Rows from block 6 of a small audio frame classifier, named by matrix and row number. Rows with one number belong to one neuron. Each number is 500 + 25 x the weight over its row's rms, rounded and kept within 0 to 999. All counts start at 0. Numbers have three digits each. After the name is the row's rms in percent of the matrix's.
After each neuron's rows are labels from the 100 clips, of 14976, where the neuron reaches its highest value: "lies over" is the class under the peak. Only what is clearly more common there than usual is listed. The data: synthesized solo parts of chorales (CocoChorales). In brackets: how many of the 100.
# fc1: MLP up (model.blocks.6.mlp.fc1.weight, 640x320), inputs 0-79
# fc2: MLP down (model.blocks.6.mlp.fc2.weight, 320x640, transposed), outputs 0-79

fc1.179 093:520506498516506481499495518512467456527541479433507465511520509492522543467480473466526532520492491518496476480520498527518474486517477536503503464509527470505517486542509478515508531480519505520457503495514529473509487495485503486524452479
fc2.179 085:494482524500452482454509482484529508533470516541480452524500492510460480481475523524459481552497466501480508528512549497531556479497506482520507464521491480498473515495502523514487504525468508570516498518501515465528516545525491488498560483
lies over: D#4 (98)

fc1.531 089:474493529523494510445532515528505504502490478470491490515477472490493499492516510520472465503489476470437554493515530456538554507498477538475502466494511480516506460508458505521498487524553500448514456508496508546519527485545505526482490513
fc2.531 091:503532472472529482491477527479493508498529547496535525484487528477461525518437517507493491514546518533519478542433478485487497525518511522537443498505476534515474513496530487488490415524463497466542515485547480477463523468493529561523537483
lies over: D4 (90)

fc1.112 097:523462506550491502506533512520488515552479522527470498508489532502447504542443513510478527469510521466463478483464503534501497519451482512504513496459511492518480507539524534487546529462523496465534521508518450511530456512498531494511482525
fc2.112 100:507499506465454533454437508504488486522513510514522522450426485508490505472481517521515449519544493481494496514503487476522525489519469480512498517498515497474518522486509494496498542534446521521497533495499504497532491482501493534535462510
lies over: F4 (98)

fc1.193 090:464490539531456510518504541478477503495524504496502462499524506467510519537488488493539500494504530505478500557568500523487464513482575513513499488503517480515516499548513535507505547520507502491484559513492530527520488530468511486498527515
fc2.193 089:512498481504518514525489492516563529483472476498505479498507534501496514447488515498504475521460529513518491499434464493496547477546497495483482509530501528513490486483507531467471523503520475469495503440458522482487471482509463484509512509
lies over: silence (88)

fc1.541 099:529471482516508472540477484457520508482541484461495530487503512553465536523452511542477513512509487564513487490513516480517465504496486465506517532494500494473494447478495485485505478560460497510493499496504481493544538496531496511440497456
fc2.541 102:514532506487503506517525505466519451462490508509509514526478485465513513445488457471501481495474502511516496541487483449582485501489500468460475462480453503509476486512480518482541485478513505482510462520488516492459521485533473484497506510
lies over: D4 (30)

fc1.624 100:523498478473478525450482561501484499495509532492518431428490518467474484474502476454494502478463522496519513468538480485479532491485525477508493523470544474469498478542518509510520502479487473488469495519509488486519498539521485493545501489
fc2.624 099:502483471490509529529468506559479477562505493502458500510478518519506463542567460500490476544516535496532526503511496508531498450507493510507503527520505468471498499468486471505486534534472494504515522537544470522500511503430480498483470504
lies over: F4 (65)

fc1.598 096:478530532467490487501482485513496528481543512515501514483468489532523462533508427464499472509496516467471468516470455585501509494502530479473496529459543513489498474484463535473517511491550466473492495520537543472433517483483469502482463553
fc2.598 092:495457539495452507519513474486471511554515522507532464509500477485497531493482530465495527536477472515468501473472503508497506513496512459478459469491502504499509487521515501523515463466437504569467516509505517480498530500500479533468523494
lies over: D#4 (69)

fc1.63 109:520508526503486495486489548531502547496527548496507533536496515512510546478485515506518510501490485451534502479522524511481467460470450487503505458509531486505492479504510484501518548509461463493532499569493480478502437483503557492507492495
fc2.63 101:513509494482506510531458514498474453486484552518522520488442506495519491527494502512443509496531510498474539494507517493419472484475483529549512492502483514509496518460519510502495470449513538497514517468454483476512485501480504474486491508
lies over: D4 (49); silence (48)

fc1.245 100:498505455501492465516504528522500480526506477510490489529491493445499515523548514512495552468519492471570500431464497530510504517495524493521506477443530516511472458532497514503468546511516498471490489522550526518520468546476509539520489493
fc2.245 097:536481487477451507507458477472504464524530501519445504475530509549533477450484468500509481532540520496493532542527521489479526479488496467532538535497481506527517487511500506499548528514501537561457508497530478481527494506490490516524508512
lies over: F4 (97)

fc1.558 100:483524523506522527520493551529521516509493473518490491518492477493516533443556482479514506523500522502494507495484536508498504532455498506500484482526478498481514504448560524517468479489531515468483492532506511468515521517500529484528525492
fc2.558 104:525482524501489499461473441507497454540495480518531515495502502493534465495470483471502509507453477468524477492487494483543452493491510485517515495499432507503501538499499506482540513512519514509481531517512530534461528537481464496449497477
lies over: F4 (28)

fc1.170 098:510536505466483479492471482523478509509539491548533531514487526521513501498461495475496506493512478495495495472473515531450509531478485487505485536536453469456478487469470508569537520510484466553533523497493500531505524504502439496504474502
fc2.170 097:518521508512483539517480527497505538506474486509515533531520474510529505492503504553512484506490492494507438468476477532378536549510515493493510577519475514496514483513508491520515505538509549479534561504454510504513491505516543506522466496
lies over: silence (57)

fc1.509 097:505483535530463474457517481511504484533527493507492502490503538529513482541573489519485494513561487508471500512519478504525495508501515481493455484517514464512504461455504516487499517466490526479490500475494491493493488513501517504539517505
fc2.509 093:500523446523495522514466490493459508494489510467497473482553472522474487492489475503488494479532481491476542522516506497462507533443495518535490469497531519515523512506508457506524498519528515522517484508550499523530480520510520481479500525
lies over: D4 (81)

fc1.623 093:497507507487508519551507536476482437486507513500499463462499503497506534485495493495491514547484540490486510509520503483500493516478499478472494527477503491491506459495464501469457541539540476438508515514544493489507520460543516514493497483
fc2.623 096:486511515524506506489530518470496490516520495511491488500529501509532505497464489518537486495544528502447477501457476525531520486492526520511458467480448500502509508513522548482491436498474526454503518507518487518514498515473492476516498502
lies over: D4 (100)

fc1.438 100:498555489424429502498448539501540442543479490500478501481496474488504523512498458496481538476532488502517456492441473487467509499499515515486504525484516512489493493476506524480499529490494513538482490492496506467495478494531437474528533533
fc2.438 097:466555454510489518480530491514497480499494516500483528490522537492486526485517478466481473533501500474534532543519544477432521519500515503468500525553493520486520563497498506545508502506454512533520511509521499526505499538451484485483469435
lies over: F4 (99)