A small audio frame classifier, trained from scratch: mfcc input, batches of 128.
Rows from block 9 of a small audio frame classifier, named by matrix and row number. Rows with one number belong to one neuron. Each number is 50 + 10 x the weight over its row's rms, rounded and kept within 0 to 99. All counts start at 0.
After each neuron's rows are labels from the 100 clips, of 14976, where the neuron reaches its highest value: "responds to" is what is common among them; "lies over" is the class under the peak. Only what is clearly more common there than usual is listed. The data: synthesized solo parts of chorales (CocoChorales). In brackets: how many of the 100.
# fc1: MLP up (model.blocks.9.mlp.fc1.weight, 640x320), inputs 0-106
# fc2: MLP down (model.blocks.9.mlp.fc2.weight, 320x640, transposed), outputs 0-106

fc1.318:45 39 75 48 43 58 61 47 36 46 47 49 44 40 52 56 47 50 52 47 53 44 55 45 47 30 36 34 41 51 43 63 47 55 60 42 38 56 32 46 35 32 60 41 56 51 79 54 47 54 54 46 37 43 55 37 38 65 32 49 43 66 33 55 40 40 51 54 57 67 72 41 28 54 41 45 45 45 60 28 58 45 51 55 41 50 41 44 50 60 46 59 59 43 53 53 52 41 40 58 65 50 42 37 42 59 67
fc2.318:50 38 40 69 45 64 42 63 67 46 57 49 74 57 38 53 57 43 48 60 47 31 60 52 36 51 59 56 50 51 47 45 40 48 38 50 54 51 49 60 43 60 50 52 67 45 32 48 47 55 45 51 66 46 45 61 55 49 50 60 60 35 51 47 44 35 61 60 34 35 40 60 58 44 56 53 46 59 51 67 39 46 43 45 51 66 59 35 54 45 68 59 64 52 51 28 64 36 58 39 57 49 60 75 47 46 48
responds to: note D#4 (50); note F#3 (39); note F3 (30)
lies over: silence (62); F#3 (37)

fc1.117:51 47 44 39 50 33 56 59 42 61 64 39 58 66 40 64 51 37 57 58 70 45 54 72 49 35 34 65 45 58 41 60 42 45 54 50 42 57 65 66 50 65 51 38 46 46 44 48 44 36 22 47 56 37 41 48 46 53 37 46 60 36 54 55 52 63 37 44 48 44 38 62 48 64 56 52 34 45 63 37 43 32 56 62 48 54 58 54 50 51 70 39 52 37 57 58 46 45 34 41 57 49 39 62 44 54 70
fc2.117:44 50 47 62 40 57 18 45 42 29 46 43 72 51 50 53 61 50 56 62 37 46 49 65 41 62 65 59 53 62 57 45 42 40 45 50 43 53 59 54 49 55 43 51 66 65 53 39 47 54 45 59 36 63 54 50 34 63 72 50 67 47 47 36 56 60 44 48 88 51 44 55 43 38 53 56 63 55 61 40 47 47 28 54 43 66 58 39 42 62 34 49 43 56 68 67 55 50 58 38 38 31 40 34 59 51 53
responds to: note A#3 (95); tuba (75); note A3 (50); note B3 (32)
lies over: A#3 (96)

fc1.104:41 45 57 54 65 34 42 41 33 57 54 64 64 45 42 40 35 74 53 53 44 51 48 32 46 54 62 52 43 41 40 47 50 41 54 42 35 67 70 70 43 44 58 33 37 46 49 48 46 35 56 38 30 49 38 50 47 43 54 64 45 52 47 43 42 45 31 49 46 56 57 51 41 50 34 55 44 43 53 55 49 37 51 46 50 44 44 60 39 57 49 40 69 38 34 51 46 35 54 47 49 40 46 39 44 69 49
fc2.104:43 29 46 41 31 57 46 49 66 35 47 33 53 55 48 57 57 64 42 52 47 55 22 62 50 50 42 36 49 44 48 49 39 62 52 46 58 49 49 57 46 56 58 62 69 54 34 37 52 49 42 51 60 48 59 46 45 32 40 60 60 57 50 48 47 49 61 54 70 38 31 48 47 63 50 60 40 70 49 41 34 47 39 45 50 57 45 33 54 38 54 69 56 42 68 47 45 48 59 55 36 61 44 58 59 35 38
responds to: note C#3 (96); cello (51); note G#3 (40); note D#3 (25)
lies over: C#3 (92)

fc1.349:56 40 44 51 64 23 58 44 60 57 51 67 55 36 49 35 34 69 65 40 39 44 31 40 43 39 48 45 47 37 41 50 48 53 39 48 64 49 69 50 68 47 50 56 49 69 54 48 42 30 51 42 37 62 42 52 49 74 67 64 35 59 42 60 41 64 35 62 46 38 60 52 41 65 56 68 39 27 43 52 38 45 43 42 50 50 46 40 47 43 62 35 45 42 39 51 36 49 38 59 38 56 48 49 68 64 38
fc2.349:54 49 35 32 45 52 50 57 50 60 46 62 49 52 53 57 52 47 38 49 45 46 46 45 53 49 46 50 52 45 23 41 56 58 39 53 53 57 37 54 25 57 43 73 62 42 42 42 43 60 45 53 45 49 53 49 46 35 43 44 50 35 50 55 39 58 45 41 61 52 59 41 55 34 59 40 59 55 78 42 49 35 54 49 43 53 58 64 45 42 51 75 72 48 54 54 56 38 49 44 55 58 60 55 55 37 59
responds to: note C#3 (76); bassoon (57); note C#4 (45); note G#3 (29)
lies over: C#3 (70)

fc1.467:48 59 72 55 49 40 57 49 65 45 44 64 49 49 59 53 53 64 56 47 59 36 54 62 42 52 40 30 44 36 50 45 41 51 57 66 37 54 56 49 38 24 56 46 42 48 58 50 45 62 39 37 50 46 53 61 46 48 63 60 59 37 27 33 58 45 29 58 41 61 53 47 41 47 43 46 51 40 62 63 41 53 52 39 57 46 34 41 50 52 35 52 47 30 47 45 36 44 52 65 59 33 52 35 32 51 49
fc2.467:35 31 43 52 52 50 46 44 54 48 42 50 56 53 44 52 52 56 43 62 50 47 60 57 38 46 55 41 50 52 50 35 68 72 43 66 52 49 62 58 21 39 39 33 34 48 48 53 35 52 44 50 39 59 69 61 41 57 57 55 46 51 38 52 64 62 58 53 41 33 42 54 53 61 59 56 55 45 49 46 49 48 45 61 30 56 52 48 44 36 56 58 49 64 58 59 56 38 48 65 60 52 44 42 51 53 30
responds to: note D#4 (98); note D4 (82); note C4 (71); bassoon (53)
lies over: D#4 (100)

fc1.10:50 55 37 57 78 46 71 73 50 61 54 59 44 45 51 42 63 53 57 66 46 46 59 50 37 48 38 50 44 55 42 60 30 37 42 46 68 50 37 36 65 60 37 63 57 49 36 50 47 55 48 56 34 47 42 31 32 57 64 65 52 36 38 42 62 62 34 49 50 36 50 58 56 60 71 45 49 45 53 47 37 42 52 61 52 48 57 40 57 39 53 29 52 48 73 53 29 60 43 63 62 68 31 54 53 60 57
fc2.10:57 59 54 45 47 55 57 43 55 58 52 40 42 37 45 43 51 69 32 47 53 39 38 43 43 53 31 45 29 37 37 51 71 55 69 36 34 59 62 50 48 50 38 50 57 39 63 52 62 50 51 49 43 53 50 58 35 45 48 31 44 45 59 50 53 35 53 58 45 62 28 56 58 42 61 54 69 40 43 45 61 37 37 43 45 38 43 61 34 41 58 47 31 70 35 59 42 55 54 57 43 33 51 50 46 55 45
responds to: note A#3 (27)
lies over: silence (30)