config.yaml
hop_length: 160
spec_augment: true
mlp_ratio: 2
parallel_block: false
inner_norm: false
width: 320
positions: "sincos"
residual_init: "none"
adamw_lr_other_params: 0.00096
batch_size: 128
Rows from block 9 of a small audio frame classifier, named by matrix and row number. Rows with one number belong to one neuron. Each number is 128 + 32 x the weight over its row's rms, rounded and kept within 0 to 255. All counts start at 0. Numbers have three digits each.
After each neuron's rows are labels from the 100 clips, of 14976, where the neuron reaches its highest value: "top examples" is what is common among them. Only what is clearly more common there than usual is listed. The data: synthesized solo parts of chorales (CocoChorales).
# fc1: MLP up (model.blocks.9.mlp.fc1.weight, 640x320), inputs 214-319
# fc2: MLP down (model.blocks.9.mlp.fc2.weight, 320x640, transposed), outputs 214-319

fc1.140:103138168134123081086160114121173107129104085146186128191144102064136101150144148123113147145105089160136156096190065130078105140150159150124079157158107173095184113092162114185097077125117116140111127128100105134128125122166198097153096179145160093116113141117136136143064101123153197143133143080097160117201183105116
fc2.140:069063098086099150143121102116134116171105141074075102171191127080187162137131161119179149168179115154112146164147146118156126120120151083148150074058156087177142079083070121154147057174164147124142104156165133151044107156133122192151086123126124167155126071090166133162164140076135103105086150123174084156072109133152
top examples: note C5; note C#5; horn

fc1.103:143139081101099102122136149132112084073123167176086146160196145092111155135157152095135116186100193127115145136143153118168200156167153073119137096091143115130090147149114107130112142100135145169090147156161124149145135158121101125094138132205148085092144113128167075144174137083099124126103137111121151144145176150149
fc2.103:152107112133150142165125110125151107142128081113098115159119153118100106187140134178140138118163102133136080130126123163154119085130154141130119089135066118119125129092136125178148100130166142139063126115119182146163124114171163138186143142131120135157100177125149131107141140064096063135144146163160128133075148135121
top examples: note C5; note F#3

fc1.294:165092176162152093094155158114143127098132105126120117123150081068104166105083195191134192068148129112122111227142046083169117135165084115170145157112174156098078164101156129125116075079118138112207102124185160148133162124145162109102137209107123102151147116109068142107163150106147189152166129131132126089134130128127
fc2.294:120133132078129136103088094120145209119106093155133110095104153142169152117139112112116143176111167172106160084124210097127112138114103177069092128142067138151180105094145102108138090174104100106083121163145049177140123198142097163120125130148099128110122145147130164144064113091106132100123130129112118093143085108115
top examples: note C5; note G4

fc1.545:133080100166137105170092094140165185143153163137152107133138147112141168133213113045140073112098161108104195109132116187099158148110145116129161085102092121075059085096137148208123071145078116129134084118114104160176108109167135082112138143123106145121199104160161061117102142111139159130100073106070125159209101108102
fc2.545:150154066071099112078130149187120111144120134123102150071108159118108091114142102119155151106172103134148164082091150108134124201125146118128060097060149164131156093160091129189062132121097169140153172177108115154041129156106139145104129208144179123151119178109130139161130182115154075143131186130116098063151089124146
top examples: note C#4; bassoon; note B3; note D4

fc1.111:164173123074095150109117126184087151092116141120161111172171140107101155141154150099155088060089135128130121185177132142185105128078115125146153095170156086126074139155115159143104115114072097037143112092152127145126115125125115129076124168068184151102153219107124132160100166143106121171153165065105162143135139152107
fc2.111:146151112107123118098146129123126076134131102151141134103096122180142119120118120131100111106151094163146131121106135104051182126113131145110124202090069204165178074064082133128129144100177127114097099119128091150125127173087145089153129149191136086112116075170159130168147117091140120067116061164125148079081133082182
top examples: note C#4; bassoon; note D#4; note F#3

fc1.356:142102135130118096087163086147117103093146125174113110114087113142157188141168121123153100104119096160134094100112069120144165116175137123094156087151124130124161130085158111127086154163161137153129120141126120130103163117144178159148191151121101093140109147158154119113129179084138108163142104111121143095162154123127
fc2.356:136169071123096188120120179075146121155100143113107136124187128155168146129142117135154219097079121143132143177162166097121163121068163099148134118168110116198076092168112083134152155160110136138114168098104146193166155199143118130146101140227094090087090127068132152152159102135118146158092127122147120149135098143127
top examples: note C#4

fc1.525:128122103109097115134158115093097092093144154175159125168134132090110156115204105109065130055094063118153147127142107134113152161130080167126136123139156165144156134141080151161153136054116132172142108112071070157137147148090126108111104088208181175127108068072108129121092114181080183060117109134120131147094106177179
fc2.525:121186149142119062113115086103120111141137112123122134103008117168134118141088154090131154111093152184171142177052132114142116130144130148094147189095161149160120101118120180152137143197135121084120155167137130000143107118112109150131124126071101114138119122158102171131119094044102160170117109128106152119141113123117
top examples: note C#4; note F#3; cello; note A#3

fc1.601:081101089110132079159231109180084097153097124160134130124165120078129063094139172166158135138130159137161097170066113138158137139157112054139083148137176138095139128172166170156087124108115184147123146131161092116141137146123106116093140123131149090141134062180115145150127150101145165160184169117113124138166136106126
fc2.601:171096165113128133109078134102153134132143107151141109109188114155107197204119081135132151109172141184126152174170117110131139108073083153121111127104127120105188129138102063108144121135125083139178111143102107165105081125149181113089093121251091147117071171117141137096187154120131146183099151168122138108112084133091
top examples: note C5; note G4; oboe; note A#4

fc1.353:182113138147195079062113153083113127145136094185111049147102084162091141150143146124139102109151154081133132127140097128179108164165117119114115120112140134113108155100137183119144130144173117078033171130165064190129105155092154117110096164175081104069100220090164163142149127195139122071150115131157128149141155115112
fc2.353:173181145178066088108123131155144126107195166106132138114157154120162128136126163127073100077107120093113169098090057110130117053104118118131135106161131124093145128118106095112171209094135132127143103120130115105102112152145161143126167147112149134143156164093103110095119135141126083137118095123150134103098117113170
top examples: note C5; note B2; note B3; cello

fc1.231:127078155203151115145081106147121122148120131097132109125182160138117107072102220161138153121093145126122114131106073098121126126200131104125160120142168165093073146100102102134088087120175087098142121121156123064109122092123121145122164108150140079119123145149121125141084124180114125156187159175125142084127158176139
fc2.231:115158149108163142148126135124065117161119110140048147179146137098101106197147144125117135124171147102062101164196174150172095147092145109093090142156167103146099174153108150111144085123101094166148169163127127185119160151106228110097099138240114124108110151130108122145104152085161128147158143125161091149053169119129
top examples: note C5; note A#4; note D5; note B4

fc1.400:123139112091141139131163119066145106123123132176133099091107142111172155110100154149129137062160157147135096151158117111168146090136146112114141133065090138070105120144198165092122084115124134156118144172125132178138064162146120138056088071161137051122139133064127102077080091134166151167116141142140126160170151112154
fc2.400:116115164127149077107106144121063097156155181120120169095115119109180122157101157136180106209149080112089133163105110096138154165123078127126086090139160073096209130117102110166162143150050077130115146082119189078114137122153123180121104167137155143117141116131140142160166182103161115119111145133089179129129129151126
top examples: note C5; note C#5; violin; instrument: oboe