From a checkpoint of a small audio frame classifier.
Model: 9.94M parameters, norm layernorm, activation gelu.
Training: soap at rate 0.0011, 9600 steps, batches of 128, held-out accuracy 99%.
Data: trained on synthesized solo parts of chorales (CocoChorales), 31.5 epochs.
Rows from block 6 of a small audio frame classifier, named by matrix and row number. Rows with one number belong to one neuron. Each number is 500 + 25 x the weight over its row's rms, rounded and kept within 0 to 999. All counts start at 0. Numbers have three digits each.
After each neuron's rows are labels from the 100 clips, of 14976, where the neuron reaches its highest value: "peak on" is the class under the peak. Only what is clearly more common there than usual is listed. The data: synthesized solo parts of chorales (CocoChorales). In brackets: how many of the 100.
# fc1: MLP up (model.blocks.6.mlp.fc1.weight, 640x320), inputs 240-319
# fc2: MLP down (model.blocks.6.mlp.fc2.weight, 320x640, transposed), outputs 240-319

fc1.392:551480509519497493509526541525509485482500487488490500528477519525505500505489498481495466520483511465510525532489502523464531494512491533497508527507522476528477541493470494501539522512473501442514475507475523528515467437465473508488494510
fc2.392:518533461512493519499510527543549514532523506491509524529488503459561434526480480498481492447511528543512496491501529446461503520515506513525455540473534556481462470507495506508480480498501506482482548517477449504503497523531509501478511570
peak on: F3 (100)

fc1.568:472491551505472477528493518528493456474497524507504510510518481493522502550544565539508523484512493455549525542491531497508509486472552538500497473548465517519501503474536468488479535448480474478484548516518508515492499505517504509535478507
fc2.568:500482472534523510493523522514486513485511507516440502513517440518501489520483511549472520467524513494518471511498509540511524543503469506521527487503503494542534465500487487531552534474500484495506526496509486534504522491492500511502514468
peak on: G#5 (91)

fc1.487:498516490471509501523499487543506500498522503487445528502482477468467469508561470518499465455472488524483522533516490460478468490486493485492503519474469516509484478530506494489511516463505466487540515488529498501467480513518486565519548451
fc2.487:497494485498481508479526531489489502486497497483525538478478486469533495483525474500478520457492501502483513466513456506471515521499474565518504538499483519499519519514491505536540515474497510492492483470505485476526488529512501457483517497
peak on: G#5 (81)

fc1.218:461528525467476527544491542483500516483510489467500480492499505497492494496548491519473472508452484488488459529466521525523507481539560486527530467487502489552490516495461496500503510470508545473486534480494502500519502476502530487517519542
fc2.218:512483442520517489495529488529543478525501514447491531516507506490547510516484508525491522486534520548543457511522480488483535519507488517527526492507517522508509496496497529502547503464502493491499502535520481522537508520528527507504540525
peak on: G#5 (81)

fc1.347:526511472470501497500509507531529473504501498440544478516536450555513480561465478505448479513483501492483499515541515488489462484481523503523482499492530471465489534550514498506470523487508507459488514505491535533511506549529491510521527475
fc2.347:503534480512488487511536536485437536465491456510481505520499538480527490500487496481519527516488472523539533474484510502463501468507506471444490473529490507567482530470515469494517468494516502502480543490479492494560507496490529481493468493
peak on: F3 (30); F4 (26)

fc1.248:537490441490489460531468504496483493506529512489481477464510504489533496469558503501507494463493482496545527554512502508457506522455490497512539522489520519446518509490496537492501481490488501521490511472498499473463474498535505470511555488
fc2.248:483473587477502498472501469512472475502500508510523497467462516475481485504479520521494469509503456537477485495498522460513513494465463487514531511491485527536549457511518503484492488476539549501496525454467506491476533493544507523501488507
peak on: silence (45)

fc1.586:531474470493511485507519503467469463533471528481533509491481494525509512471539469500500515527541492496515500486522513445517507525523493500521472486521506498470503447545512505504540482500432515546528516504546503511520460483525476471482492488
fc2.586:530504509496475506512509504528525493535510483530474497501525504451508522471517506461513509493490496490512519469477495567470450525477506500523500522493481537525456551529484499529487500503506487495483488500459503497517518489543506488495488528
peak on: F3 (97)

fc1.183:544452557486517487533508463546529526527495449518483531517510489482472495541525539455458532506473521466491491523484542497517492478493514498533486502475492513522480516510509481491456501468485480453530472510475522507482522510524510469476473510
fc2.183:520554464488516494464516502487530529474470509502505542535486497508503499543511490525514469485523488517491476480484513514496484482547511490487504554510541498500488534513522504523539528460529483479469527490501493490482494525514483506498437514
peak on: F3 (41); A4 (26)

fc1.561:497520485472479462517491545524481478523511496514509537449521516479494499506496521498503515539504512505511493461481483460525514509540536474508489495493544559501477501527510497515462464460517507522525517485517490502498496470521492487541501529
fc2.561:498504514524502521526467479480481469512501470465499489528491544517490504528515532520493506523496500504466529494497498536497549550524488498471489443513509524557476497530507498481546494490530503482430535487486501460507515508466479505501512476
peak on: D#5 (52)

fc1.115:562488517479528518527498490478522541464494506481508512502477545473473474480488461485522469533473517465513490464496522472489491523488482503498479520502534540482486539525454491512552486490483503476550478507496528535483457502520481502517469541
fc2.115:513525458514459497502565497551529529501512485476477535493483490481520512561480463479461473507491530516500506528473463487494464541487512495533478518512540533478455525521488523545519476484498512473512484485521498504510516523514466476486500511
peak on: F3 (100)

fc1.461:527520496547488481589504520502444507537479503501531508473475513470552498511449514545564486534457506537490492482478517484450509519475477508540538501495534530499485530487505494480473516532475504477527502537496505501529485479495516476481528514
fc2.461:489485498503492497472522476507517509517513452500545483540504518484545504489531504495546484500481479471503512511491515481484512533459500515505467525516475502460472492483503496498521462558471471544531506507531482519532492526527491521458502496
peak on: silence (100)

fc1.602:513510539558462520529512473506508486540480502545495549475482520491549485498482493486550507502536532468508475531494487505446501490468513496516528510501501485505509527485536470522506512522511508456467486490491493512522468470483475454475508523
fc2.602:530496523524510485478486520521516523509520472490474484551518523509515463473504483464482491549488512525501469458497511485496517510495494507522517507495517544492434552485476502513489481512503498453536498535446491521472478549480507467478517492
peak on: F3 (64); G5 (28)

fc1.40:514443493494491474534504472515516504490494459511470524498519533488465477505455476459484504488503502466534510497499504483463535529487529442476526494532508496507506552493524484535489511505483504448567499484531520521495484511540479457526507490
fc2.40:507495475517503469534555508516500532504540513486502470520470508491465498502504507493519452503540519522482494477470482517529502498488484500512518524520530493533468534464481527490471458494481493472516575533492499464460480499505467511482512524
peak on: F3 (97)

fc1.449:510491560483454525500499498445485506477463487492515469504493493482517504539502525508515490540495455500492484459548526473486518503504544499488457484514521496513487469536530510490514518469508528496521537489521487498478488510518491531522506476
fc2.449:515468459496488452521522488523509450542491496525461516531483520514482457484514514498508480521502505518488499501471451488517528506542509509522490507516475498499465572498479507520525489529479479502477485459525521459527498487508496453489501478
peak on: G#5 (83)